Weights of a small image colorization model.
Training: 13200 steps, batches of 256.
Rows from block 4 of a small image colorization model, named by matrix and row number. Rows with one number belong to one channel. Each number is 500 + 50 x the weight over its row's rms, rounded and kept within 0 to 999. All counts start at 0. Numbers have three digits each.
After each channel's rows are labels from the 100 images, of 14848, where the channel reaches its highest value: "responds to" is what is common among them. Only what is clearly more common there than usual is listed. The data: photos of plants and fungi (iNaturalist).
# convs0: first 3x3 conv (model.mid.0.convs.0.weight, 256x256x3x3, each kernel summed), inputs 128-255
# convs1: second 3x3 conv (model.mid.0.convs.1.weight, 256x256x3x3, transposed, each kernel summed), outputs 128-255

convs0.44:480537481568522436500483488434474515521462444408596506462513508474464493530559475510449525517476417404475512469499398588486499435530388471402477492419495468417450544402470483437459509465491425520417479455496476488528541435392463502519561444459544500499543430498463513496495423507517469489534447407498483530528513420489510508495483595341507461521456435489508491553422448541507531479379
convs1.44:496465523498530518478515446622509544572560475507555577417452401513447427548513568533486489331583501510527505412538499592469531504484572468493474450478430552616448532479522540544532538542471530522519597473562458478476497562512531526489401552526561487467444560556508459411539459497527374545485471515541487499393451535544480546496596439587543576504438490498413536614503480607465533445552
responds to: class Polypodiopsida; order Polypodiales

convs0.140:485481444526562490541510475549374444548361458571597459598443513470468441450538501480592505472480608397519485660405437486441499579483520491463506617479508539433470483437509523520455456513522476465500496518571435367539475463522446520411549467533437464531452597415506520570450485509518520457477475512455514498564495626482546440527451494495490501467475445474504491501400549472439523468505
convs1.140:481523457466496503554471408435553474547523510544477484482499532474466444458525581440501462436496536489539506475471431495543486539514446395524543600454491483598453582497482417464542472517430531507511561497519480461565455520392495465498449471525508487493546543425553487578436469505450442481539465461473568432525564609493477507446452385496492535483521513468470388478543571457529467496325
responds to: kingdom Fungi; phylum Basidiomycota; class Agaricomycetes

convs0.255:568470566520465511485482532510534463613460485578459561444462437472499537513498586557489484515420442442521449448499487456456548494512514528501539484536511610659441546523537528539564467471572408451495449536542520605516490437473499501514509490459475474551509412470480532502525505421494481650476509623531502481534544519577468517554519470449575519506533477469483529515507500586544470549559
convs1.255:520511438451486454608496524470434454573480532510435419472444457504516494486421425485481490457478497451440510461392416505521521525503436503527519526473440447452493484485460495486493526502521412499532446457493506366494479519413459440586638477557474488527502506497572474420519420602449513506532514436436434399513416541506474522477480468456518547598468510517485512394516549445449524478472
responds to: class Liliopsida

convs0.198:504436414477518467477426438441463461464471467389466485565558459448513460581462486473547457506478483600565528513472376522544517519545519487483499484493564496566513590454540529560550546504534435523549506564531493462520527573522421482524500560493657417494473470543548592374399504521489419426446479450471561522516464527547500433445532515490492464527460484455493562518442541490557505525412
convs1.198:480519539496472488430588551468477342534523494542450525565486501497377494441472567480553546424543616516604477472405482452472450564494462481462464495480533551546559472548533519487440460524543518560556389458438453502421479467491519572404539530480565606480490440543422399515424413517543528502550534526524485559478435484401501562600392503616437492508544500502443555515479457507444461464497
responds to: order Asterales; family: Asteraceae

convs0.16:493529517388511505503518506445466531562483494454458487540485562508488499461472491497509464456579445512467523498540510524431481447458537422510443572570493499370486497488401522523543525511515397425376405531517432494541480529450436466475478417444566469473474499572571464509450518460487529491538463512423486495553471431547443492644508590535466467561508426570579596549456441473495452480519
convs1.16:520462410503512489501474428512492506525575450435606509456513543503456492507511490512461455374585479527450477393482522462473429518558478647522509371500511580408529528368515471447505562507516547505469584465536526642509496480455503499497526470572534441556497444445540444401545454525500469472557498502523537524527430530469493473426452477466458505489501525365500463583601479528513452461461
responds to: class Polypodiopsida; order Polypodiales

convs0.23:456478510463441514555468553532458462512489533666498476540567520414482582454537469462510518525556510550428481515482378516553498491469558525478493505568443517697446441586484488495496525555472485482539489545530467547582477435473449517562463505435455492494496448402616457483411513492493463569509558480530545595556509374423493590536569534406482616486521552529556591422529529518489501530515
convs1.23:536577447560521517516531526505464427482499560389474443554504502495555463463459425496414541545534477495504564542473515512494503568442441444550534482520514507363518476518481522468537546370573445493520458480519519442457545520489481516543562533550469486566459473485414531492478443505535535527581462426433419435497401504518495471445466588525489482542481415455527608435558507497476496515473
responds to: class Liliopsida