A small image colorization model, trained from scratch: 32-pixel images.
Rows from block 4 of a small image colorization model, named by matrix and row number. Rows with one number belong to one channel. Each number is 128 + 24 x the weight over its row's rms, rounded and kept within 0 to 255. All counts start at 0.
Before each channel's rows are labels from the 100 images, of 14848, where the channel reaches its highest value: "strongest on" is what is common among them. Only what is clearly more common there than usual is listed. The data: photos of plants and fungi (iNaturalist).
# convs0: first 3x3 conv (model.mid.0.convs.0.weight, 256x256x3x3, each kernel summed), inputs 0-127
# convs1: second 3x3 conv (model.mid.0.convs.1.weight, 256x256x3x3, transposed, each kernel summed), outputs 0-127

strongest on: kingdom Fungi; phylum Basidiomycota; class Agaricomycetes
convs0.140 [123  97 120 129 124 131 136 116 118 117 117 130 102 119 132 130 116 130 118 116 124 112 125 136 118 154 148 111 201 133  79 189 123 148 138 160 157 119 155 123 105 140 116 122 131 134 142 126 137 120 150 111 102 133 103 136  85  78 109 140 114 110 105 141 117  95 143 113 121 140 134 141 134 116 129  67 131  68 165 106 110 104 100 129 132 137 104 170 163 112 127 142 116 119 139 124 131 110 176  81 112  76 123 133 169 150 105 150 139 138 130 112 148 118 131 168 110 100 111 108  80 149 138 127 117 109 147  91]
convs1.140 [ 87 109 122 109 103 157  94  92  99 113 125 141 120 139 119 128 100 113  46 129 152 133 163 171 114 115 126 123 150 114 137 110 121  97 126 174 123 132 140 142 132 131 113 171 127 158 108  91 145 128 139 108  94 108 122 125 131 134  91 161 137  78 126 155  96 115  98 125 128 133 167  95 135 134  63 155 129 169 133  74 142 141 143 147 135 133 142 109 186 118 181 153 146 137  97 112 109 149  90 125  99 134 135 132 143 130 156  89 140 140 123 118 123 158 127 145 123  86 133 154 140 127 140 123 102 177 183 141]

strongest on: order Asterales; family: Asteraceae
convs0.198 [133 150 109 119 126 113 108  83 150 144  96 147 108 136 120 126  85 116 117 155 142 123  93 112 111 106 108 145 158 162 193  96 121  90 122 106  90 120 147 127 137  92 145 107 208 142 137 115 124 146 173 108 121 149  97 164 127 105 126 147 115 119 128 109 114  87 167 121  93 143 104  95 133 113 120 158 139 168 132 141  85  92 116 125 143 122 125 101 129 138 142 140  83 161  80 127  94 125 140 135 141 102 143 123 171 101 114 129 142 129 150 139  97 209 116 123 161 151 138 144 119 132 107 133 131 122 147 138]
convs1.198 [147 163 114 125 168 123 121 161 107 123 112 141 112 127 146 117 113 166 109 122 161 137 152 147 112 120 145  87 126  99 109 102 126 132 122 139 143 143 162 103 130 136 128  99 187  98  92 101 136 124  85 170 138 128 109 116 119 118 128 111 136 137 158 165 131 152 156 124 128 151 113 136 168 120 138  89  98 105 131 103 131  81 147 112 181 106 127  96 160 144 106 133 132 122 103  95 129 136 134 165 145  87 143 123 136 145 124 129 158 157 135 141 139 155 125 173 151  99 125 109 145 120 107 163 168  90 140 136]

strongest on: class Liliopsida
convs0.23 [103 119 110 108 107 132 121 115 138  96 125 118 194 144 136 122  96 117 132 165 127 112 100 168 119 118 108 132 119 135 139 117  98 139 152 139  97 135 131 166 170 171 122 151 128 100 132 143 133 124 123 187 139 118 150 108 202 118 192 142 130 151 142 143 120 110 113 142 149 117 138 141 125 128 146 147 146 156 172  94 122 121  88 144 118 138 114 133 162 132 145 129 168 135 108 104 137  85 126 113 120 162 126  96 134 104 124 142 134 113 146 122 127 138 133 129 106 160 125 101 129 159 156 147  95 128  92 114]
convs1.23 [132 136 133 105 147 108 132 125 145 118 139 148 148 120 110 143 125 119  80 109  74 142 159 140 116 115 141 130 122 126 155 186 182 143 107 107 160 183 128  70  75 135 117 100 105 123 107  78 136 118 111  88  66  71 109 185  80 132 135 130 129 111  92 160  99 112 161 102 140 185 106  87 121 122  73 101 104 116 121 159 124 116 129 120  98 141 141 159 113 145 106 144 142 120 133  99 106 119 119 143 138 136 155 136 112  98 127 119 131 117 106 123 161 131 150 110 125 113 157 151 132 200 129 139 115 123 147 128]

strongest on: class Liliopsida
convs0.255 [138 127 137 135  94 183 135 134 142 138 144 120 123 106 176 116  98 122 135 164 114 148 139 153 134  82 123 124 134 147 124 127 117 141 132 143  77 134 124  98 147 179 111 138 127 102 125 106 113  85 146 178  97 141 130 125 212 132 166 124 173 147 163 144 135 136 143 138 147 174 126 158 131 121 164  85  96 103 103 147 138 159 135 123 163 135 163 165 137 156 142  84 127 140 118  98 153  68 133 125 143 157 148 138 122 139 109 101 180 111 127 136 140  95 136 122 116  92 105  87 137 177 132 138  82 122 140 123]
convs1.255 [130 146 133 131 116  98 143 129 133 136 132 137 151  93 111 137 129 112  65 111 128 131 119 135 115 168 104 107 126 131 129 219 144 160 127 120 154 157 131 126 103 111 107 116 125 135 103 103 131 140 135 137 116  81 125 136 106 148  94  87 112 110 123 149 119 109 219 114 134 182 128 117 134 147 101 121 161 103 127  74 138 135 109 125 147 119 110 160  76 137  89 109 117  64 137 114 125 135 114 137 118 120 121 148  97 118 128 109 140 142 113 105 150 116 114 138 133 147 124 143 119 226 119 109  96 110 103 121]

strongest on: class Polypodiopsida; order Polypodiales
convs0.44 [120 131 151 123 156 136 141  99 122 161 122 115  48 123 104 111 160 142 111 149  90 156 114 106 137 137  95  75 147 158  94 141 167 132 164  94 223 135  93  92 120 108 152 127  84 122 130 155 153 107 126 126  96 140 151 151  88 127 113  68 106 109 121 109 110 142 150 146 116 129 111  92 153 122 107 141 102 116 126 121 134 126  97 116 106 129 126 115 144 143 127 122  87 118 102 130 138 116 147 106 157 106 153 141 103 138 145  99 122 114 115 137 154 111 142 169  98  92 135 130 127 130 112 147 100 113  84 134]
convs1.44 [113 119 120 128 105 121 113 122 124 151 113 118 185 147 139  99 125 124 192 130 146  93 111 108 117 121 138 147 120 115 160 135 144 136 139 128 154 133 109 102 161 172 175 120  92 144 108  90 140 119 113 192 129 162 132 120 125  85 103 119 106  74 120 119 125 149  84 137 148 122 106 133 127  96 146 130 197 109  82  77 130 136 160 111 139 150  86 142 101 117 115 102 137 133 125 150 137 149 110 127 122 155 129 116 133 145 116 125 126  97 124 129 147 129 130 138 121 147 124 140  99 121 155 130 134 121 116 115]

strongest on: class Polypodiopsida; order Polypodiales
convs0.16 [171 101 123 128 121 155 160 140 114 118 101 103 120 120 136 115 135  71 145 111 103 114  70 121 121 164 141 109 137 151 122 116 132 127 104  76 191 143 120 102 150 128 111 159 110 109  88 105 155 130  98 166 122 168 133 140 142 135 131  65 104 111  99 161 117 113 133 134 138 139 101 105 119 102 107 169  98 111 127 103  99 123  62 105 120 123 150 119 189  99 158 128 125 135 121  96 118 116 127 114 120 131 117 113 101 108 101 147 130 140  84 138 142 114 107 112 133 197 165 132 116 147 119  97 161 124 136 101]
convs1.16 [148 119 124 130  93 126 110 106 114 134 134 146 130 135 132 158 164 181 170 140 133 109 133 145 108 118 117 170 127 131 153 159 147 139 135 127 113 100 145 207 134 133 165 104 110 134 135  97 140 164 123 120 200 112 125 122 152 120 114 127 150 117 105 116  93 146 113 131 101 116 102 123 127 120 117 128 147 111  87 191 104 138  93 114 123 140 108 113 153 148 122 128 135 122 136 131 107 138 111  97 210 116 137 126 179 138 109 164 156  88 124 116 105 138 102  87 113 129 138 121 129 158 110 131 101 144 107 148]