From a checkpoint of a small image colorization model.
Model: 5.91M parameters, arch unet, norm batchnorm, activation silu, widths [64, 128, 256].
Training: muon at rate 0.011, batches of 256.
Data: trained on photos of plants and fungi (iNaturalist), 149.5 epochs.
Rows from block 7 of a small image colorization model, named by matrix and row number. Rows with one number belong to one channel. Each number is 128 + 32 x the weight over its row's rms, rounded and kept within 0 to 255. All counts start at 0. Numbers have three digits each.
After each channel's rows are labels from the 100 images, of 14848, where the channel reaches its highest value: "top examples" is what is common among them. Only what is clearly more common there than usual is listed. The data: photos of plants and fungi (iNaturalist).
# convs0: first 3x3 conv (model.decb.0.1.convs.0.weight, 128x128x3x3, each kernel summed), inputs 0-127
# convs1: second 3x3 conv (model.decb.0.1.convs.1.weight, 128x128x3x3, transposed, each kernel summed), outputs 0-127

convs0.114:118145120121093148143147114112167168091094164108125138125099129111129174143196104111110103173105108120188124101098115170137138133147116098139156101116149109123152155098111122219118168086129159180095143107192091143102186135108087169152117069124152106100162115086108114086152074115141055119104034082178182105133105106158096172175138132093176186156154122118146139087130078072094121116118
convs1.114:135084140105108133091112139134057093129121112118143098157110105154137138148095112152138104139140103117115137123211159128167116108161161133108189177137110072094123179117130140139093168137239166181112160158082160080127154196088089121160139136154142112171102110085143082120127072126167097117092191073132140112080135102108169178134105118143107139124081142139109142048080100125074157135135
top examples: class Polypodiopsida; order Polypodiales

convs0.69:130105150129124089088071104128150144118131136075146148125175148108120087207128124160122126122126156053139167156112156099085067142096133122156072110108129108100139077110221122131125111185126072132097070109127117077116116152124106106115126100177096136165107120094100121125172096115120215135078124118083153101081080179084140154091189105173141126162102111123133150107110155099064121166174
convs1.69:137087105159064114114126125086130124178151150075094133127107216090110129091090113101117153159102050197086085106159147131102156166057131114146118138127136105130093149123099152145167120115093191124102187154076131117135153104084102115155122127102145118125135054161108128184089141176168111119106160156169069067098165106113118176106135130173068119130115125144162094110125058149123153108144
top examples: order Asterales; family: Asteraceae

convs0.1:134103134086117084115133105125100149137095137068074157104112106144080068093144190110143152098118109110130103136091053087151106102142161104183138104078145134102127088084179156111116098079168152134141114130148156143110110146115060125201139134129139097169167096127153157093080075125109148103073091046104138147130126146094095157030094172107144147113123093123080074090123113131164134105125
convs1.1:103086092159121079107137190196089140125127183140133110158154051122164112120065118157122050164093136131116101118120123108120146104094144134077107113120149113108150108081074135155151181148161213116139135108081118063106147113112189144015148160112165192116103144135134152122153127135177140118111114149150131112184094119109101124128115084108131119081146089144101180119132109171154173130129
top examples: class Polypodiopsida

convs0.90:131114109094139105131170105062146152084142127075112143141167141134125165074120097152089124145059126192121225107117143152131159151093154103115107165070139141109131110137115128112145153152099091103154127087111130032098128076092098119144124105132133114148152043160162140118125143094112103132188095138109123081133083113093101108092174137166113090092108161149129075187133095161219108126150
convs1.90:049156126124097165066138139134127127133148112135086159152080134187145107158123101080132137079129149152121118165173171113122106151126078139155088117143102146167119130112125147116152132159070143099086148165154122102146187064093124129137085181172082165123169093149104104100173154098110133130103119125102108186081158069095139098158074104097114096157134169151141190127148183103062056175169
top examples: order Asterales; family: Asteraceae

convs0.45:134189130098106143088151127169148133125170186151109177139133163142124121120136154092118189155120134119164094133113169121146131128207132145114113125114136122113204124126127138083131094103120116124110116136166255099182109137143092132100098135151155094125130108141153107117113104126148149153164122097170184150123125133136150088147099108118095142119126112255115135080097117140135147154127
convs1.45:157053166127119110116085144113150167141113126100111129088168139119160161159120124143138068121126177099083118166122125107158102123129106120089114130110133181118000141142131112127153144173150140122122101137131048141139150104094188123172106116144187184106099134130136167115149128148184151133137187165138170108140147153133085183143139126112116091163114151057112185116124136162152090159114
top examples: class Liliopsida

convs0.78:060143147053143164113168094093094118105137128103067133130109161151161138131172171100110163136114036175089151088161088065137165130143122158120146138062052144115137147122155139086067113095122118159209075104109127072112120093136137161141147113150104171124084140110131163119111126104117082180116106132124106159093092151101133097152127154132106085080120144165141142098108104146126171055090
convs1.78:159079097123134114144153158144125097083132122125176149167155162096105156133130121129130151148204143154188122168118125133078095101115102105152144138069236120153131170152118129126088163159136128110103083171111125165126097141075149107128146211152107047095141153084072155139171158121143170123156100113093131142172121152080056080115151101085131153157087078127130133145138132107166094182170
top examples: order Asterales; family: Asteraceae

convs0.25:157121151123130115213082139158087160112071105107153169142176082088149121187140130108106137118115120115093139130116133076059125105078166140104109090106165143192139128073111153092115083174131138119149126184165114140157220166139131210155142113073187152103074124163108117101107172111121112121132158105108102070151176113152160110102125106093139175117160113128101148159180094113116157168126
convs1.25:103082142121138124121096102158134058173117111108110128094112097151109121093148152061084154147112105134161184142133100234148171186149102083159105149117140150135135142125133153169105119129111082153171137113137127107127143108182119201107151189116115143104123095114105131094113133123122113153127070086149155120149054146114138148200181198108167115102126078099184130161082141112112124043099
top examples: order Asterales; family: Asteraceae

convs0.87:106188119136103170115145101116121177118106166108124162117143103154122127141132107165115191147121120142152093150117128114156127145173121134154112129127126124108255133175128105169134082145113099117100120144117198090142125127163126125099186131154143107177114147140093116093130130139133102162163110105161153152142102128128140113142115109139121167145142116255132138128078130148140120124145
convs1.87:143032145119096075131110120152130153109118088125117138124124101092124120117100078152125076099104154097126160155119129164145099141138126100120104132139125167110000143141144065158113150142168143128125142110139047160127181086107188123150110141130157114117115145124159139080157129114126154136108150147086098159163147131171110160120067091086095092201092134052136139126120147157108095122120
top examples: class Liliopsida

convs0.41:081193089162161182166135161141117188133078149099176196107156174113185174106111088170088134107100173134111154121107147106165157150132111125125091184198124098094184118073129132156105120130145098110115068128101097132134100102157148129107130115098136131162072168147160101138108140086120149134163159077121060082152130103107117117226082135130082154115115082152129148133100157130140101169143
convs1.41:129120141136154127209171091130112106141131156148105112144153149157158110037152156094148136117138141131156065141168159136122123093128154138115151164155146085137146156084207122122110122123110168100112176155114133124136169115112107068140140118143104118092065093074109151102084098110087146122090057113085108227169115136231142139116080138149152118154146103142149094130109144114050111108170
top examples: class Liliopsida

convs0.9:122241129127120165099152113166135171121116162075122160147150130141133125134133114146139210141131114135149100153118122122148141138144084124141101146099150127105255123165148121181143079121132109113089129123136255102137111125138131121102155123134133119170107132142079129110120141131141088161163104122138155154128129137124130110130129123126127160125133127255136137111106114155145119133119
convs1.9:151031148104100065132097128133137149121126091122102115120125129100136143139111073163118094104101142097141159149118121132120092137145120100120134138141152152130000136133151093147101148129158111124111132131140029155113183089115188118130118128131139118102113120130151145074162110117139168122090138125082106162147133132171120196130065092093117111194091137042125121132111136156117106116146
top examples: class Liliopsida

convs0.52:090122135114097151122141157165138177129078185068119140164153134150094132119121129105124203133092131120133099138159135124132174136167104140142088132053139105088255133156136097161137093107112100118126125128174197099101124152165074119096123134152110122183144145152085116095155148124084062147172115120151192129106102154128160131146118112102115174134123162177116115119097115162138137159102
convs1.52:123045145098077080118078141131074093139142058117107111128087125108111136168140043201143116097083128107136101115144143117115115130141119112136105171140142127116000110124166106127107161103129132179126122108114058131097178083121186125117143136129130120095115132102161145087129097113147161126061150104108124148124127103141105176144085099129147108192095114049146117127128131148112118106175
top examples: class Liliopsida

convs0.86:141128162119144124100107087116142156138066131115099203116097200120109081136164198171138114068108145064147154162063130108096077126124118116155138109175117149098109123114173156135132089126143105093090101157100108047109106159104116146198106091161082175150114128162130155112181128090133093164078097070112155104093120162107134153089157066154130102128075117125139131097116155152071085147154
convs1.86:157111121131165143139127129124185109155149122109090070097121114153152131110055131104113073112131192199097136123157128168191127187075137077110146103171137095138132167110095125150093109111082147145109120069154116203084116094081157139071154147123163182115117160135116087162093136130223130153125124106107089116122099046079098094125183127157142166079106132136100127103090149101135112114113
top examples: order Asterales; family: Asteraceae