Weights of a small image colorization model.
Data: trained on photos of plants and fungi (iNaturalist), 22605 training examples, 149.5 epochs.
Rows from block 5 of a small image colorization model, named by matrix and row number. Rows with one number belong to one channel. Each number is 128 + 32 x the weight over its row's rms, rounded and kept within 0 to 255. All counts start at 0. Numbers have three digits each.
After each channel's rows are labels from the 100 images, of 14848, where the channel reaches its highest value: "top examples" is what is common among them. Only what is clearly more common there than usual is listed. The data: photos of plants and fungi (iNaturalist).
# convs0: first 3x3 conv (model.mid.1.convs.0.weight, 256x256x3x3, each kernel summed), inputs 0-255
# convs1: second 3x3 conv (model.mid.1.convs.1.weight, 256x256x3x3, transposed, each kernel summed), outputs 0-255

convs0.131:179141134088140108156166124108160168113122112140108117114176090140109143149156148123122065108099139124129193158170144087202118115164228145127079146129107151163178152094119144173152109112062120108113095125147076143165098100132068121163195131145153094135146106125169153133147140149103163177127055193116178125137122135124156082148128142129125162153102138139122130127167126140131107086071141161130099118098184158142104097103085119133151091158108104110123181144105094112142134135091160098145186136060147164121141081183104187159159078089168128149152109099135107222160086065162133075151128123167114110134110115100168163095205173127164100104185101141082128108156111132135184140116082229163099090095115148124150163139138175103163145073120107116101127101145140125184145129100201
convs1.131:160191102120108139143120134092160133151158087125156165136160107148139112090124109189111084085194104089096105114109107095081170150087167141068145100134125107114119117102097109089202156156123159087126127082123098144125053105097144053160092091161095113116147147111126096101076129129111077126099141164136104153126092101104128132137139158091151086088135148057164116146131075057125096146092085153090165158124134114150135166170116078076136151162107107113142121146129122117146113122090083126136139130163130130126169135117136128093130114106141184082133182139163089160164147139113136111143075115188155129138156147140049110109171197119122103141103048136128074184155140071181104095108195123085124164107122142121104145149123090116107068134082076108110099091072204095150099119121251
top examples: order Asterales; family: Asteraceae

convs0.48:112197107127110093112159133153029105103119157128131134104079113117090126148177104141128094112106103150118145129105137111160127138134117107130161125148106118156117125088112137152112088194144158127108121077139117167103142106138138126128144089144192128126120121119119134128158118118119106099112168139081139157090131144084108079132180184142106165120124131129106069141132124120100160138098124099107119131117148080108130090104125096079151199108161095144140078080130125122160126144128167115141111171074114209100152164164092117178114138110141137161113193096148169255127109158144112156196170150088144103132140133105132077185115093116095255127095129122133161096137171133151156156148127098217190116131132157090118128147109097085169163088097075141121146061120147060112127148107092
convs1.48:107094154110167183160082100107144123133098081161116118130128056082173077138131104112143152157081147137159164106121137143170141085183084123156168098098123188083097130122185119165188158166147099112168158107124146112091107135142090079152128094096097122153143142128098123124123131128039144108082088095104098162153118130146125130167112087171134100079180130136137072134063091164109163105154119082087075154071151122216176094082076087138086129119101124135120186160118156049120165126146087098143087148164189123124143086138107166093115135070194145160115181152113155109111186171130091131120088130115094103156156134147113169103119101151158125198094153101112138181201120134164132144102128140166111086103119113115194109149078126161144099139151173153139099171117094110132059100119130
top examples: order Asterales; family: Asteraceae

convs0.86:153114109146158082131152124143142159130128117122137104111131126113134071123190150096095161153150130148158131107075052151172080107091111115151143148109174111140107149154156123145111147182134089113150055076130113133090133153111216124106175058181125144114150170116132089159123114135155139067113153145073102123150101184125157113119107208118152146152096120122154129150111140074171154149130130115125162137164170107091155107134104089164107122148119118169140133115115127135173105130101155147225087173051099127163147163172108073086158122111218112133083161164165154189137145088197120147167079133124143129092113083086158129165125112101111138142136178104082143063098158054138151155044175058117164160090100124144116115099098151138182148124095165129074130115079169103100155119173117
convs1.86:081129146172142124138141206202114079113184115102124117135144157131149070079143164136108110112084146134149149146106164134121141103158092144158172112094160210129144062106119103082173136121202108150186216146082135124123111124152093176156196118157149152166161123174085153112103076104121169100119085130132099205090159081115137102123117068179081138194164167128144124110110096166101123090131122055068093106125173133127150112102079111126149076132092118116108176105094145197104192148146136154139120134148166117102123100177142142095059107053141128157145172146162098132127110143131129112187184142153143083106133148110146176154114126144129114111154136165136152158190131099121165147139136162085144137094133116144168065095143109158138112165113169126146138153165134123118050168141082
top examples: order Asterales; family: Asteraceae

convs0.199:173127117149127144177064153161099152155177107092159076245088096131147082146186146089078141123124153166130057188148134094146130139183092126172148121084127126140102107107101129100097122155163071145170169114133149111176141135057172160122108060111112136123057172134112049146117147095097147146131077141094144142116117130174139081084139140142055173140083163152148113104077112102049139109125092140119119154103145130074029122081094124136086183114153109149115120121137097151112135132145156120095102127107158122147109100139122142109154137122114104092123111145088137119121097153134099063128100134113101161103067080172163136072132114062146164124127088207160151139141213106136104125138125109091111132085164127158112112151151088173103164122143105127085183149177108092109102134115121
convs1.199:161127137174165083086119223184166139097139131098116085129193183130103105143114144154129116150098115164123167124141150181124165171112118096118099148109108160132145117158137119123059076107071194038102058120152105151124163155124120141133100074130122100080115132142183185179132093093119167093156117065176158132105118096129054166135122132116133125111107155090133093132125157092077156078083142141136191113154109114063173101159214131116112089143117137123125148115106106146178119139146131112151085137123099108124185090071127155062132069126125147085189157141095147125136167199157186099091165179166155143147164119100111138160122106118157155141157151100168090131071137157131134106110095057161128168131179089071106124121150094143125106120172151167158130137111082163125087103126130
top examples: class Polypodiopsida

convs0.237:103109141109107089120116120165115115178098098097142136169131118112165148132150090107139157086128136115165116187148117147090107107148071103122196133042148131105074126132124127158117099088100113097113110127112165139128169151180150129169131144093177124118088122183191111113147127100087082108135136100154235125138083142098140113143094148125119117156148092073123088087099101139136109064129095084134127146127133181106168088188156095106153181116107094123145080135145167123123081123115109120056097103173096076134145162083126094086118151118117111129098102145085130131141170126098130103116175118032145115130087110091095086088056141084073166136115115063126110129094099107109111112118061087074080083184106112128166102068128205098041198136127128136148125107199108116135124119125087
convs1.237:145099113112126127157069099138119092036077102105120154058086118148155168124125136166116114094140146147155114131122134112117177151176161168074078152128110142119103088109098128138079191154134091114135172118134066141061136127162161190103065152101123093089106138091099176127115125175173148101127092119115091185104146179153140094094168163182093188149109130178174104131128084140134104088132060088170203127078139085073098174135136154091095132120136179112111127126089128146088165141090112123177147137088177157119162106156120110143066113079165146150119101133115143145115132161135183105088117075127178171143096130158098122157076088168089113142117158118164105071133099134107123126138152177084122139177109091078116134172087118099113113096098117151093157187123157075178092094189151
top examples: class Polypodiopsida

convs0.74:113157089117162120170106117107136120110136123144127087228130127096141132145165091106111159093110173138147051192146072107134117119049096096124145116114081147119113160140063088175050134088126122098120109155128122108154159099127161105164195145128138115132096140140095141116113130062127070136119122144135212121095146141101161075088118164122130096131145102064184075140129137147102094053161125147141194136130074165140158116114130139126167190134117066108145048114189150134168080113121124126081085113163119122201085111161127145142119108092065140123086131084172141129128139113126152108152110123034104149148119091125064139154125124113093205105104133118137127144142149083194135133104066150109106085119119107110120118122114152122095111150086123109108135220196084100157143152127122
convs1.74:118114132107136098102083159181146099079086158118084136103135117143103147118168092154105162136191191180139122080095111143159191151147146148165142163101120142131164113115091110106095118119129077125137099156137115091073087136155119152087104118090070164133130180103140057135048088160183152133084138127135092156126128101135110175073102141131111144146121126178060129111123167169104115126099081140096140113115178110097090170112139210089091102138074118123093166152147170141136187128078105149160095074118185180132078140075140129131099090098175142094097072131081126147132114144125114132109124132216093170180202115078091115115095093118124080125146108158133105117121107113123156068138106123163128089140049074152149124114096134178178118111147140190141129197092091104175087114118160
top examples: class Polypodiopsida; order Polypodiales; text has "fern"

convs0.84:070157128080131183128175169188026147107168114110146107059117164113143193160123146148198127136124157112129072172197156087155173149130068102132118117123119173077049153147124122093129157155151110082175103145136115097085148211143163169060163153115130148126070158141102131111125115122139137124137199160177128142147137145113099161161142138123159167096076120062113141147113154141127132093124125118158150168189089171157071162148143171128118087174133041094163107110128129144145170138164146134125071089151174106146144115170136133132144131141117142124066158145098140108154123148099068132085097106106136192072168118137145160220125128123127089100147089119133111117123169108142135125135141135096107077120084144154092132127129039180167126110152137143163116084147129151139147168140117
convs1.84:121129166127120099111138162133164090131147053114172205138088148107059128221109130175116128171097107167079107107145144135116138109157117131131122117066174142154163143152114109076166042137118123150166081179126112153181114150137133103069155156087201119145121140132109164086113121154205145138140133152142128088117126151158112155136098124096147084117165108155099123140165121095148098138182104135153115077128138090166179165133119134101117126167144153130146140128108131125161102110163111145069118124093141148098081141145142178146128088110099147110063082120140120112123144135140121178124176132145098074104147087197144084138160084157155126095142109180153186121193194163095142150140140163153037160097155091124156107063159194126101098145073125153114105057099115169152110227151101
top examples: order Asterales; family: Asteraceae

convs0.186:147126124100140109149163086173138110041141169112086138102150178151117159147104159175107109077077126120146181132166150136164136122148149050083136117109133160101071128211159124121130129106149130146081123150125108140107150121139188089197095166090184134128196181197066091120133147096158152117122119092111067161138161148111114147120104148126111176110174103108127124103126083174132094129156090153130158133146157112124130047120130141137122090107152089150111106157170140087173135152111158130156157156081104065125159118158128166113121145102100143161131167093169100211174136179148070083187122102144125147113082136099150126163150114117138255153072136109081088147130068136092172130093122109131132107085182116172134114107112102135103122109103088136102137055120111114129138141128051
convs1.186:110104064113180120122186075147059117122134120135198157145121094090098108098117150121111146135155102126120154138091187168168114118119167174176145108111114140081125090098090084090141122149160148163112177113162138036156051152154164039115145093154090138178186077119092119133044155136099079109130172123121123115128125129177078137120189083165101094122133178086132062147137166106141143190103155092161040157162117102137149091142150129170142135124154107143128132145112122178142111124133087107101158164140082076154095180108135137167139143126148141149120167146144158131129123148149160117178179162099072158112118165150127096150153075138199085172096176149138125106135125123138126175195085122096173168106127124146140093127097136129159107110115124112140134192173165143083137071153167
top examples: order Asterales; family: Asteraceae

convs0.250:108129118159131108142052120164157123058124147126119116225128123149125159130133069132144145148125121137159067155111112110146110158120110095139186130147121141163128109118121122082133142139141142108109047112157108084099152072160058071113148103113076048098090133147054104111109129196141171107126116096131196089180145116105084088112124097137118107146159081172146159176175154176084089090150123088132105150105116090082136139145096145149065136132068098114109090114125146128141085128123141143168161176101115065083119139163138143194143141108118117115114133134137107103082122064100126107102109122146111081181138121140081110154162133134142141130112153061094146145133166152101086076114127172102063078108107166127120152157117116180105045109087194150064132093197102125125183147157184
convs1.250:156141163136109148106039195124110114125094174118115138159174102123126170153148046146122170168128194129150127097140087110120153166109145132109050118116135157111131099130085076088080129135136118152141125105138127085062175174073150145126106156065143127080141127099097123154171111151162090182106138130125142100076136161121167187123108166091166137148083159104129142077135079120137133107103095147114157166101201084121083148123122155092091163120122167124106156092120165139109163115100057129104116094127203078157143117152163119145135162058144128078122089131077145128192148139122184174107151174129098157110177152127098201110141182119115152120133106146148111136088124016137107100105197076125155142197140095178106142162079126118172120132158100134136155132150154082124088095144131
top examples: class Polypodiopsida; order Polypodiales; text has "fern"